Rows from block 14 of the audio encoder, named by matrix and row number. Rows with one number belong to one channel. Each number is 50 + 12 x the weight over its row's rms, rounded and kept within 0 to 99. All counts start at 0.
# conv1: bottleneck pointwise conv (encoder.blocks.15.conv1.weight, 64x160x1x1), inputs 80-159
# conv2: growth 3x3 conv (encoder.blocks.15.conv2.weight, 16x64x3x3, transposed), outputs 8-15, a 3x3 kernel for each
conv1.14:58 28 48 51 40 19 46 39 30 48 64 36 41 43 59 61 44 48 42 37 64 73 30 31 32 44 44 33 54 27 56 58 41 39 65 47 51 51 55 46 47 48 52 43 45 31 51 40 36 43 43 65 77 35 61 40 59 27 65 59 50 45 50 57 40 48 51 44 53 47 63 55 44 43 68 81 55 51 41 56
conv2.14:43 62 33 28 51 54 59 55 53 43 48 44 39 46 49 62 73 73 50 58 46 63 79 67 36 45 41 51 43 42 50 39 58 70 79 42 61 49 63 50 43 64 30 63 40 64 88 31 50 87 31 27 60 35 66 39 47 37 42 48 52 50 36 64 44 60 58 47 47 48 47 40
conv1.15:44 66 45 44 54 56 52 57 36 53 58 60 47 31 58 46 45 49 65 47 43 24 58 48 62 54 36 39 43 49 57 48 39 49 37 47 43 70 70 52 92 55 68 48 35 42 53 62 67 40 53 68 65 50 58 60 40 52 64 44 58 50 49 51 35 57 56 48 50 41 60 51 37 44 56 52 51 40 49 51
conv2.15:65 32 43 43 49 56 36 49 43 65 38 52 36 67 38 52 39 55 46 23 53 51 57 42 56 50 58 43 84 35 41 62 47 39 41 46 57 70 58 45 30 66 51 41 48 69 35 55 19 58 49 44 70 49 40 42 44 55 54 52 39 49 68 39 38 38 49 52 57 52 45 60
conv1.16:39 44 39 44 52 64 57 40 40 42 40 35 73 38 54 53 20 30 50 38 43 62 72 42 41 53 40 40 51 57 77 47 76 35 66 49 40 53 54 47 62 49 51 36 67 63 46 48 86 45 41 58 41 31 53 45 45 63 55 32 44 65 50 66 39 58 61 27 39 28 65 22 52 51 57 37 53 55 47 26
conv2.16:54 56 66 34 60 42 30 42 57 47 36 44 57 61 40 59 55 46 49 60 36 35 62 56 29 48 48 40 38 49 61 31 46 48 38 59 46 81 49 38 42 45 51 50 50 52 53 57 53 57 50 50 30 43 57 23 52 53 67 39 55 48 57 35 65 54 73 41 50 58 38 51
conv1.17:40 39 49 43 72 56 55 45 41 50 43 46 44 37 51 55 37 51 54 45 71 43 27 62 47 53 39 49 66 59 46 56 48 55 41 47 52 83 52 61 22 54 45 63 73 53 55 68 69 40 52 52 52 46 43 62 40 44 36 27 56 55 40 47 35 62 23 52 56 43 43 46 45 46 41 64 18 31 41 34
conv2.17:24 42 51 64 64 56 71 41 52 64 62 42 53 30 56 60 42 65 62 68 42 52 31 46 47 59 49 82 40 58 40 60 46 44 34 62 69 51 48 54 63 25 36 50 75 32 65 51 54 53 49 61 47 40 41 38 52 49 68 62 48 52 39 44 43 53 52 42 48 55 60 58
conv1.18:51 50 44 69 48 22 33 56 37 44 53 46 30 56 36 52 44 43 51 50 63 46 57 72 53 41 46 45 63 49 45 65 52 34 35 56 51 53 51 64 53 67 51 46 28 31 52 47 66 74 56 66 58 54 44 64 32 59 55 42 48 64 71 39 38 36 62 44 61 41 58 45 55 45 66 33 49 29 67 37
conv2.18:58 45 53 62 54 53 69 71 24 45 55 44 61 72 44 41 47 53 32 49 55 57 35 53 44 46 69 47 55 39 39 31 58 70 64 29 62 53 36 48 42 37 65 72 65 46 21 62 67 63 42 53 80 41 48 38 36 58 52 55 57 86 30 57 47 44 35 84 41 36 41 41
conv1.19:53 47 68 57 40 56 47 48 33 38 27 57 78 51 50 52 34 38 36 70 60 51 30 47 21 66 57 39 33 54 47 48 45 39 49 41 60 65 45 62 64 37 60 37 64 57 62 67 66 52 53 47 57 48 39 55 50 58 52 45 55 56 54 45 70 57 56 53 36 45 74 37 58 62 62 33 60 46 34 60
conv2.19:66 57 37 29 43 52 47 55 55 41 69 52 42 40 55 36 74 63 49 24 71 79 42 47 41 28 56 68 53 25 48 56 37 37 41 54 49 53 48 59 64 45 56 44 41 44 40 49 44 49 43 39 57 33 61 59 58 31 19 49 59 38 43 41 38 43 75 37 56 57 37 62
conv1.20:50 56 69 52 38 47 41 41 47 38 42 71 61 35 30 59 37 45 48 41 49 60 22 59 51 51 60 41 56 44 42 63 42 43 74 60 53 63 54 38 47 58 55 66 46 50 28 41 37 51 54 58 81 41 43 62 43 48 49 58 45 66 62 64 21 44 23 46 49 50 51 38 60 67 59 53 54 54 66 40
conv2.20:44 50 63 46 53 51 65 63 47 58 46 50 40 33 41 57 72 45 42 60 73 58 40 64 48 47 49 46 34 56 61 74 17 31 53 54 74 43 70 43 61 51 49 38 41 54 53 54 38 51 50 51 48 44 43 57 44 59 57 45 51 50 42 61 29 62 49 46 53 45 75 29
conv1.21:55 51 50 45 63 45 64 51 43 35 40 33 39 52 62 55 60 52 44 47 48 67 39 45 53 49 77 69 35 60 45 36 44 25 61 39 70 48 55 44 52 53 58 43 41 48 54 44 36 61 45 44 36 52 52 43 83 74 47 63 32 52 81 30 82 52 30 39 54 43 62 37 36 45 47 22 70 60 35 53
conv2.21:47 69 56 52 74 43 52 35 40 48 58 61 45 58 37 54 47 44 60 58 36 66 42 39 56 39 44 31 53 33 53 56 51 58 25 64 54 46 48 38 45 45 70 68 59 47 34 63 63 28 54 56 50 42 37 68 49 60 52 43 44 68 57 72 54 63 30 34 40 37 55 34
conv1.22:39 53 37 66 35 74 65 58 48 60 50 47 56 56 40 58 33 47 60 49 67 42 67 56 56 59 59 48 63 47 65 49 48 35 49 32 49 35 38 60 44 50 53 39 53 54 48 52 46 49 51 53 58 46 28 13 64 53 46 31 69 48 38 47 36 53 40 38 44 76 40 60 37 73 50 40 76 54 66 23
conv2.22:47 43 74 47 44 46 56 39 49 28 45 64 65 64 34 56 75 55 51 25 51 34 51 49 50 46 51 40 57 56 52 39 50 53 65 51 73 25 64 55 50 60 46 55 26 42 66 62 20 70 47 62 31 48 55 61 51 52 42 40 65 45 62 43 55 46 66 60 40 28 50 31
conv1.23:51 47 51 48 41 57 50 52 37 45 39 48 66 43 60 63 49 45 57 51 44 38 27 42 28 56 51 52 77 61 39 51 43 42 53 43 42 84 50 65 71 45 52 53 46 35 56 45 46 50 46 33 59 32 30 51 32 37 84 37 46 64 47 40 44 45 30 28 57 28 52 38 39 56 41 77 33 41 41 41
conv2.23:51 19 48 42 43 45 52 57 51 63 43 39 41 58 48 49 52 53 67 55 45 31 37 52 66 42 57 32 59 49 51 65 22 62 53 61 52 67 38 59 38 48 43 64 51 72 65 58 49 28 51 66 24 28 39 41 59 61 37 53 51 60 59 37 30 48 53 34 63 45 89 49
conv1.24:48 50 46 68 30 66 55 48 32 40 62 68 62 41 46 60 58 66 35 26 59 25 24 72 68 48 43 64 67 45 30 54 52 52 57 58 36 55 61 58 49 46 26 39 28 37 69 66 32 45 40 50 57 30 42 63 69 59 52 63 35 71 53 58 64 62 40 32 45 43 32 54 57 49 49 67 59 45 51 45
conv2.24:39 41 39 47 49 31 52 51 43 26 67 40 47 40 40 53 63 55 70 53 46 55 42 26 49 52 53 45 45 59 57 45 64 63 37 37 45 41 41 32 72 54 43 48 61 60 43 59 43 60 28 44 83 28 31 81 66 49 57 36 34 54 38 39 44 44 51 60 53 57 47 53
conv1.25:45 54 43 66 37 41 44 59 58 61 52 48 56 36 39 39 43 63 49 54 36 40 49 38 44 37 39 73 76 26 45 55 60 40 45 65 48 44 55 42 47 52 44 49 19 27 54 31 55 57 44 64 50 45 44 64 72 66 63 49 53 52 47 56 60 60 50 39 50 37 61 43 43 78 36 57 46 61 78 43
conv2.25:36 20 42 46 53 44 57 68 34 55 41 36 60 64 29 40 61 45 47 43 53 67 54 53 48 45 49 36 45 68 63 44 62 70 65 49 58 53 33 37 36 50 79 72 46 68 58 49 55 54 34 30 38 66 60 31 52 65 48 38 56 63 81 56 47 47 61 51 33 38 53 45
conv1.26:53 49 73 32 50 41 38 51 45 47 55 57 60 82 35 56 54 46 48 55 73 34 37 57 47 44 42 57 46 51 56 52 47 37 50 70 27 42 45 62 40 49 54 61 51 58 35 47 62 58 42 41 68 34 52 50 57 74 35 61 43 64 43 45 30 44 41 47 57 30 47 51 35 58 44 29 75 45 40 43
conv2.26:61 33 62 42 33 53 60 56 40 56 51 41 52 45 44 30 74 77 43 61 61 56 44 49 51 50 60 75 48 32 57 58 33 28 54 52 60 47 51 50 27 39 65 52 67 49 53 55 59 37 63 47 54 64 49 41 46 64 38 73 39 29 60 58 58 55 58 52 56 29 73 59
conv1.27:47 39 38 76 37 50 45 39 35 58 53 66 51 40 47 49 48 38 62 29 44 46 55 40 56 68 56 59 28 43 55 39 54 30 52 49 44 56 43 53 77 26 50 47 46 40 64 31 78 44 50 28 34 38 53 51 45 47 40 59 43 60 56 35 27 57 28 36 44 44 75 40 77 34 67 45 46 54 40 48
conv2.27:58 42 53 40 53 46 32 75 56 55 51 41 56 57 38 62 42 45 52 37 48 49 66 48 48 49 55 41 53 75 49 46 71 50 30 55 71 83 39 53 35 47 50 43 70 40 39 40 36 67 59 51 33 65 50 39 56 58 75 47 35 60 44 26 46 58 56 47 47 48 31 55
conv1.28:45 62 52 55 55 34 52 35 58 85 35 50 37 55 46 37 66 48 34 60 68 38 53 59 34 46 71 63 66 48 35 41 50 45 59 56 33 62 36 53 48 36 48 37 35 55 40 44 61 59 50 52 42 53 54 44 42 58 48 77 49 74 59 55 43 63 43 33 59 76 33 43 64 40 57 41 58 39 64 50
conv2.28:47 42 60 66 52 54 60 32 59 47 36 58 49 47 60 40 66 51 51 37 59 35 47 56 39 52 59 49 35 61 38 69 36 64 37 53 61 47 55 37 60 49 44 45 45 26 73 41 40 43 54 41 41 60 54 60 50 49 45 49 52 21 46 56 41 55 57 45 40 46 64 53
conv1.29:38 31 60 56 41 57 36 41 53 52 45 48 59 52 44 45 54 30 41 47 28 26 50 58 71 53 58 57 41 76 59 56 39 40 50 50 46 58 53 52 64 55 79 67 34 46 50 70 56 50 63 57 52 44 77 56 50 50 27 78 51 42 72 36 35 53 40 41 50 64 65 55 54 53 44 30 46 50 48 44
conv2.29:26 43 81 43 27 51 58 47 36 67 74 35 53 36 47 28 37 65 59 45 57 50 65 44 45 54 52 41 59 45 35 69 59 53 44 45 42 69 35 60 44 56 48 50 54 58 59 55 43 42 39 37 91 31 51 56 42 30 62 36 73 35 36 72 29 48 44 44 40 39 63 42
conv1.30:75 39 48 54 48 40 51 66 34 34 47 26 35 52 46 52 20 48 60 24 43 51 62 47 43 43 43 89 47 31 46 42 26 58 55 51 61 67 63 56 52 55 65 49 59 46 53 54 40 54 58 39 46 47 33 54 69 88 35 56 35 44 73 61 42 55 20 61 58 56 61 47 41 65 47 47 37 47 41 59
conv2.30:39 46 60 67 61 61 52 68 50 50 49 47 54 44 64 21 30 53 52 50 52 37 29 42 50 53 57 52 56 47 54 42 76 45 27 37 52 62 46 56 65 49 50 28 54 52 50 57 71 38 60 60 46 46 72 71 63 63 63 51 43 27 30 46 63 62 47 29 38 50 70 49
conv1.31:57 38 48 49 26 31 47 50 51 40 53 60 46 37 57 61 54 53 59 52 28 54 33 64 56 62 46 68 36 40 52 53 36 60 57 45 54 55 58 50 56 44 57 27 69 36 58 54 64 45 26 51 36 57 58 44 57 47 48 83 43 51 42 59 35 43 61 63 44 48 66 51 53 55 57 67 56 47 55 45
conv2.31:45 38 40 37 31 49 40 68 68 44 44 62 49 46 38 54 50 56 59 33 49 47 66 51 56 30 57 49 52 70 56 51 43 73 36 68 49 38 45 34 45 50 47 54 36 65 46 50 48 33 47 32 91 20 52 71 66 42 39 45 46 47 50 55 62 34 37 43 48 34 29 37
conv1.32:49 59 52 39 54 22 42 39 51 53 52 43 39 39 75 61 45 68 37 46 54 41 87 69 39 59 37 45 57 61 49 62 82 67 39 48 62 58 57 53 44 43 25 59 50 50 31 46 75 66 39 29 64 59 67 54 39 57 31 57 47 67 53 50 58 48 44 45 39 37 30 41 39 47 52 45 51 54 60 38
conv2.32:49 74 64 56 71 44 39 45 42 46 63 48 45 37 52 61 50 76 42 77 47 41 51 60 36 87 54 48 24 61 61 42 58 35 34 48 32 46 54 31 70 53 59 43 49 59 34 60 46 25 52 68 70 47 46 23 52 54 70 54 36 28 48 47 50 60 48 45 53 57 42 53
conv1.33:40 51 41 34 43 76 54 45 32 50 38 70 66 47 45 55 62 60 59 64 50 28 48 51 72 64 48 49 65 69 29 42 53 37 54 53 34 54 49 46 42 50 52 59 56 56 55 56 54 61 49 44 50 56 45 29 59 45 60 43 47 61 53 58 41 68 51 27 49 35 44 59 44 50 56 34 40 53 44 89
conv2.33:52 39 44 51 44 39 41 44 53 62 54 40 44 44 35 59 52 44 51 58 53 58 43 44 60 54 57 40 55 66 82 10 58 28 40 52 64 59 51 52 63 19 53 26 49 48 52 47 50 62 50 41 73 32 46 50 51 48 25 56 43 41 65 33 73 57 40 58 60 53 57 50
conv1.34:50 29 53 44 52 54 46 48 30 52 47 52 55 38 46 80 36 42 52 52 68 56 60 54 60 65 40 58 63 45 34 57 44 48 31 37 64 45 56 56 38 33 50 56 52 51 46 73 24 54 42 37 48 49 64 50 57 69 45 32 59 72 38 54 41 37 71 31 47 49 31 63 64 57 48 39 61 55 56 52
conv2.34:36 62 38 47 50 55 56 52 32 38 41 32 34 36 61 48 68 48 74 64 37 53 19 36 44 81 55 82 51 43 27 75 29 50 47 66 44 52 71 50 55 51 41 39 41 41 50 62 38 45 50 46 88 49 47 76 46 42 40 35 51 70 56 35 35 47 55 59 65 49 59 63