From a checkpoint of a small contrastive audio-text model.
Model: log mel input, text encoder layers 8, text encoder norm layernorm.
Training: soap at rate 0.0035, 4000 steps, batches of 128.
Data: trained on synthesized solo parts of chorales (CocoChorales), 39062 training examples, 13.1 epochs.
Rows from block 27 of the audio encoder of a small contrastive audio-text model, named by matrix and row number. Each number is 500 + 25 x the weight over its row's rms, rounded and kept within 0 to 999. All counts start at 0. Numbers have three digits each.
After each channel's rows are labels from the 100 clips, of 14976, where the channel reaches its highest value: "strongest on" is what is common among them. Only what is clearly more common there than usual is listed. The data: synthesized solo parts of chorales (CocoChorales). In brackets: how many of the 100.
# conv1: bottleneck pointwise conv (encoder.blocks.29.conv1.weight, 64x208x1x1), inputs 104-207

conv1.61:488502483548496499500441544494508501493511459462467487450493464492482507512528514477490536534466531504486520513505551491478489499499510514462473470475510488501480481468479522505482507472467496501537545554496543500483481463523539486523452486527569513496505507481497521512481498514466474448512465538494511522541494
strongest on: note A#3 (89); bassoon (39); note C4 (35); note G#3 (31)

conv1.23:493505495467488539500463491536493495527519525488489521499513454484479487506486449530491508532509482472466490474529486506470511483483497496488496536466490552491517456450476456525472506545438509449518497491517508515494507492540509546569492520487518465453548517485528544509497518496489493543484494531489517496461533
strongest on: note D4 (100); note C4 (42); note D#4 (41)

conv1.22:522537487564550465495523497505513523517505500468487465486503492494511520492554482481512540510505459502515532524496522452494490498523492482487515514498492458486530460507441480470523488463515514465536554489469515513503539482451492473522507483484527528524515533521517522495479474512505500459520460499486520476516492
strongest on: note A#3 (96); note G#3 (44); bassoon (39); note C4 (36)

conv1.44:519496534508551493474510476521483473533539516460544480535476510522499516485474492538456513535473514504514472453516480503510514506448524478542490479492502509549507492492492443460509503511508500476551479477565527441536528480559487480484511489542462498510506490514505514485516475503537491510492511481522481509502455
strongest on: note G3 (79); note A3 (45); tuba (39); note C4 (29)

conv1.29:518494474481516461504478506485465517504515483448497478518542500517510539496509480481498459521506498497490511528468475506493527477527503433494485463468468499487473543487515469527549506473497501487507479475457515533479507502481480476503497558460501498524510486531507517493487531494450481511489501514502518492498504
strongest on: note F#4 (72); note G#4 (57); instrument: clarinet (28); note F#5 (26)

conv1.39:512502538509522472442463464471477493498503496479500523482500512483518496511513494514469494483512515521493434502510514495555497497513511455529508487502535530519509471516506480503523478457499489463482521485466487480484500489509508514552509521535493506501480453514480512515495516528496440531510498531525502528572476
strongest on: note C5 (100); note D5 (36); note A#4 (36); note C#5 (28)

conv1.63:535558489516489515488575522490480498506525515488479507540559460503503457515506469503506485486528472463519509530494490490475483530534500541459472511461505497510484530482471495514518495515503539479438490556490535518473473518545528539452541501484479490486537489502552483495460494533521489479477497507529506488449489
strongest on: note F#3 (50); note F3 (48); bassoon (38); note G#3 (37)

conv1.47:481467497511520453528512492523462518523462502472547534508493501526504501517487525539531508520499487505495481497475459531470484480469524498483499538486556504495493503507520541490499501507540528504474474494483493517492489474500488513527481521538527525507450520534548473492505467498504504489498477544505515532536553
strongest on: tuba (54); note E3 (39); note A3 (30); note F#3 (29)

conv1.35:463447486478474525493487478499536514501500516509450507508502516515492489507540463499512495461532539442490506505498498482487457524496485451493518522501476508508443511505532484519482544464454536525489487498490507523509448487527497476523510528503497539496481498490494528502440495490538502481552478475504518465517500
strongest on: note E5 (93); note D5 (47); violin (40); note F#5 (28)

conv1.20:484542497491532480465510528536492519427503513532565560534502495450492538525484498486509502525493516514485486520464516481515510524512519469503470529454539476483512462540526482517532510532512465501497485535518481509473516486512480486480499481487528500507500496485486475464505506511494486429514531494550531454436530
strongest on: note A#3 (56); tuba (42); note D5 (28); note C4 (27)

conv1.27:482514537475541492527471515465487456460519495465533517503507473511506519535487491478560559500465467482473497497475496541494513483521502503511484476488513572515477524495498435484510466461511520527497499495521521518470476491444460489466521470491508490510494500552491477571487475488487518502493494466463514508497495
strongest on: note F5 (100); note D#5 (47); note G5 (38); flute (34)

conv1.43:499492477512467475486542498470447451498529505462502510495493483443483522500480492490510469526447482492493519536468558512478498484556467482491496495532465476503456464529537484498493556514482496484485495505528475474481519473522462505501498510539486508484483483536506485453489496470486478480530502506491511501457520
strongest on: note A#3 (85); note G#3 (33); bassoon (32); instrument: tuba (28)

conv1.25:515515511558497489508514487494521532523495515485483503547548502528504520498484511508474520518541496487502533524489486497472533501535506521495475504496533542505492514501492512481521473482541493548495532460505496468485483530525555459528469465477525544497551490500511497529506530508535512469522479508489472485516517
strongest on: note D#5 (67); note C#5 (32); note C#4 (28)

conv1.10:537485497516510450534471518495489547494486496485526532505475492512455440509497489524516494513538518535492497504507472503530513520519550474485488475479456466447487503526552516500509468495495522474529511498539467524501476492492556486490479531496495524518514472542497503464496510524470488519540502491509508515515480
strongest on: note D4 (76); note D#4 (38); note E4 (26)

conv1.58:501521456486498501491508487564492500521513487506528518574482480520534525516521467471484480516547524488523470537496442504505521478490507499493533545526540507465487483496502492534487494456487522517456507505474487488509480524434506465498470502529506502477536462501514481474485517500476506506476497498504499507439502
strongest on: note E5 (67); note D5 (39); note F3 (30)

conv1.2:519530475516539463517455485507483508495494477478471487488481512470490557512490503499513472498512512496514473496477559498488503461540492448496523465516545521519548465482501525550504459485490559502510511494526476500501512506518514492532508513505533500505493477520498505495515541492470473509517466494508522498501497
strongest on: note F5 (64); note D#5 (37); flute (28)

conv1.28:512513509470488469506503490484494456502493462494556468547503458492454502493494531479558488486477493494481505459478498496487516465489496516482505514512491496499510477518513515478490435536487473465462513507484498521490477472530517502428484528499490490480525490532479467526503456509469492446466474551502462503559507
strongest on: note A#4 (87); horn (48); note C5 (48); note G#4 (26)

conv1.31:509522525503502506479485493515497482485525476502508501473496446491516498507484494446576513519448536489502490482509516511495494468471490488497511510513511508535508479504519499460514522504512490473535518486497495463522493515471455461503461474495497488466510487505514488489510526480463510477458486515508503492532509
strongest on: note A5 (36); trumpet (31); note D#3 (28); note G5 (27)

conv1.21:498490477540471498483519478594492499509540527513525468498483492514502500482514478534544496543469503483521488487496502524495500500489497479450512485493507483511505508512500530470511460519464462485600484483501490492507471515470504539483479470556519494486524485495552527500484515509465480518480525527525480486516490
strongest on: note A4 (49); violin (43); note C#3 (28)

conv1.30:484527503518536466506474496515471516505495495474462495488523491496450509488488466506484502469497451460500510548474513506523495553500463520478516471494536481493498459502505486515505554538452492475520512510494496511491474461486479447517505530502494492515491494502520503469464491461485479494484545430526530517544513
strongest on: note D#5 (55); note B3 (37); note F5 (26); bassoon (25)

conv1.4:452524447522480490490517545462494521471511503481554478488463471472461480494480488486516488509466477481488490522543557509480528533530478482475427476504513481470502462480505485504492514498460508504476489492530511526483516519496494468543517503506470486524484522513504502503509496508487491479531475524496498481525492
strongest on: note A#3 (55); note A#4 (29)

conv1.36:482481475486492567508464513503499468468508494504499481559499549533487549489562477497474485524560544456502465537458471472480536530531473542466541526487488470477445541502500512522505477496503532501491471486475517495506509497509511474501505501492486514480507488530478479504484493497494479479505474453515508480497497
strongest on: note E5 (81); violin (43); note D5 (40)

conv1.11:466458501496509472488501483502500498509520543481508546518462550488480458542481468497503472506447496570482487486493489496508506523467491462489540504459525450479517457506504503506522514470495490500532555490498515501480496452470528478529483489505507467496490539513492460479526454448470498498508477477485537503533488
strongest on: note C#5 (100); violin (41); note B4 (32); note D#5 (27)

conv1.12:491526529527518499467501527508518518504498495507514480439496489473535500475502464502465524506469483505493482473541483544499536504522488505490468497486437453522474490454473513489492534503516469500493499490511530486497498509474486516514523509464509463504524539486489565514480498474519463521515488500524461504513466
strongest on: note C5 (100); note A#4 (39); note D5 (36); note C#5 (25)

conv1.38:477474518456514516503487491509501447438494518474491445443483495522503551511486475465483479497490546524507496509495551512508482480527505501451518506531518546517492480532502466522492502475506463497480474506491496499455506495503509505511478506492529492492494518495497488474448496523503483507499499540482481500498503
strongest on: note F5 (61); note G3 (35); note D#5 (34); note A3 (27)

conv1.37:515478514526521493529477455527491530507502521482505502496485453505526457466500461499515501513514485502504508492526457487528480477499536515482500489511500527540515450497540456491484499537485508497524488474557463490518504505553455485465520558479485473489480508449468481515519508521458511544509515557487496533499560
strongest on: note A4 (100); violin (51); note B4 (34)

conv1.16:525470510488491478508487502509486496536457465553495489521494537465470513496517473539524508487517537502507553515519494466507530497506523512490465485505483466460486438531481593499518511523538472500531476509490502535499507494454553528471527534524474531481513512480539497514519559507496474490505521484487485502482516
strongest on: note G#3 (68); tuba (66); note B3 (41); note F#3 (35)

conv1.56:519504516491496517489491495439503488474530522521507476461534503471479471484492537500529462482524551520508490519471473506471500509530546534478543508474484505519504502513441474486482507476467511541477496501458496500500480490570506483513561523493487483517482484531480490496560474529495534562479516520458485513502477
strongest on: note A4 (86); note B4 (37); note G4 (34); horn (28)

conv1.42:481516445493511481479462525475472496454497509537540527534494514520501488502521498445458477485466533501514428468497532448546497500452488518502478501489514463547498519506501543518483481489486550510481503502484497491502475507471507520499473503494501493514468511493497505522519489518491453489522471470547490490526561
strongest on: note F4 (91); note D#4 (39); clarinet (26)

conv1.3:470520525515495486512470471507490547527502462483484484517519512516517491554451521517474492490504493535469467511460527464500487543495502514528502543505481463534529534490503487500542487499508479509472503452513490496490475454520474469504485473506499498502534555540492521500490501498447473486477498500528501516526468
strongest on: note F#4 (94); trombone (60); note G#4 (35)

conv1.53:504452539527502522488529544484546508506521496496541495521511499514504500493508482506478471485506523524498510548497533472508513530533499541487515482506482463473499461490482546497501506438501467462485437496504530481461520468511485449492491483542487460503548482488449532498510538500460540484485469505503461501519525
strongest on: note E3 (58); note F#3 (39); tuba (37); cello (35)

conv1.40:536530500486479493507545490536493502487487518475499487548485471520496472530473469489477490486474499498501476509495452530510537487509528501513498588523461483511539511489476495485511542506443511482507521527515520521523512477545496480503489486497477497521552545508507480521520502515473494532513468493457509487517494
strongest on: note F3 (67); bassoon (34); note A#3 (34); note F#3 (33)

conv1.62:509543488524513535475490519481516491487459524491509498470504504517471456534504494488486505480477475515470515480480483554477491520516574509492476519492464501561486479517509476543431496474494506494495473521501482486508483471536460464474471469479471508512466499524484500465474515498473465522476504517458538497523510
strongest on: note D#4 (68); note F4 (25)

conv1.5:494512547513532527496473529455470518515537467431449436504492490521517521541500484504473462505531522506493484506511481503515530482485523516454493500529474493458496484500480496553532531447503513512491527459474494494510509506474479493521531477465489517512480511535490489490477498503491526483503511527496492515472460
strongest on: note E5 (100); note D5 (46); violin (40); note F#5 (32)

conv1.6:521529506511533473489496498539501503523498461516499488500525444484481535551500517504495493503482497533480523534498524584499482464571488478493505490479514576463510498530507467478504488478533501432502482493522464521495527471519532481488479482508494499536489504501512485495514512510506517500515505476453534512455478
strongest on: note F5 (91); note D#5 (50); note G5 (34); flute (32)

conv1.48:463513476537488515485490527505479478492523502451480482503508462479471497484502515473499552504507503502529520507497542513465526518489481511460492514495494480548486493495462513463478487478505496450487494472496485526511525537480553455484468512455483493535498479519543499505505533518484538542513492497482494517559465
strongest on: note A#3 (100); tuba (48); note G#3 (42); bassoon (36)

conv1.55:493547479507468517494502478503518535457514469498482510493499471509522526457504469485517460499480493514533486501490575507529513489508469479482506445502516485513521464460478486473496470506508504535485496541476564515511466504483508502546505487528493509470482491485501535472503511517460496492514509530464472499557523
strongest on: note A#4 (50); note A#3 (33)

conv1.51:474493520549481523477537505502491486495478475487459464509499491489490486492512526451514522525495477490526542509492542477488488552496479497487529460521492493504462523494457552479503519522524468501453494476488466524472495484457505538486514481498498502447522485544545521524472463519490500481505465539509479508510491
strongest on: note A#3 (99); bassoon (47); note G#3 (39); tuba (37)

conv1.15:447484560559492528512451488504497473478530537462539496491484497501526484458454497517511464480500506509511469509513497545486486506496518511528472497508516468567509518479517464501476491520463491488523492455529482508502540503483523519473484483515495526440476512534523504481507476527486498538487528519502470488484483
strongest on: note E3 (80); tuba (37); note F#3 (34); note A3 (29)

conv1.1:538533507476485503510489499518457520499485521513491488489463485513470522499484476491467498483511513471505520524496490471472492507493517469490491489493526489487475483501514518516512496543508527497459478454506484474473492501485488471527473501481528484459480520475483500493489521444520520496556487473470470499513476
strongest on: note A4 (85); note G4 (44); horn (38); note B4 (36)

conv1.52:475557491503524530478482457468471526475503518490470435438503494511456491494468482484522474507475511501517535514532507501515538507485479481468508472495462489444483516495466540505483488516478495524520514452481520496439483492501531495536487487516527524480515482499509503528462495482455524519547497528507487520490507
strongest on: note G3 (64); note A3 (38); note C5 (35); bassoon (29)

conv1.49:462494495482503485461530508479463510479500552470491475454537537509518478519517459467542505514492479495526495472504501530479506502517511562484519500541470544527483501494509487494465546483504499508482506528492475512485486515525459537521571503487488496484476509487515504503491521500450485487499442549446470483534504
strongest on: note C#5 (100); note B4 (36); instrument: violin (36); note C5 (32)

conv1.60:518485510502510508536481487513492544504499486499507538485520472510473494522490515484521487461484467504518447513491461522498511432500499550495474472526503515508465473474521446475523546495486498475485482444501507507510477525519528504513508526464470456519453517527489529496511469508454503538483450472474466489452500
strongest on: note D4 (100); clarinet (43); note D#4 (31); note C4 (28)

conv1.46:488568504490539546477507497521483483461506500465487509440502468489496449504476525498497489489506486498516499505504510521492561518539511529489504459498493448569480514492481522531531477493462479521511499488515488512499451487506476496514506519501487482524429492524513500521465483511471506465486501541461461500514494
strongest on: note G3 (100); note A3 (57); bassoon (50); note A#3 (37)

conv1.7:502489503488484514534503472505518453520497447515517538505505519486483512455541530503495496494485513529483447455488512526501535554484533528519485488529505517548493528500513489495481494469501508488480521503488471580515472507502475505483522494464473492493480467451559517474460481488452488482498520528508520482476549
strongest on: note C4 (84); note C#4 (37); note A#3 (30); cello (26)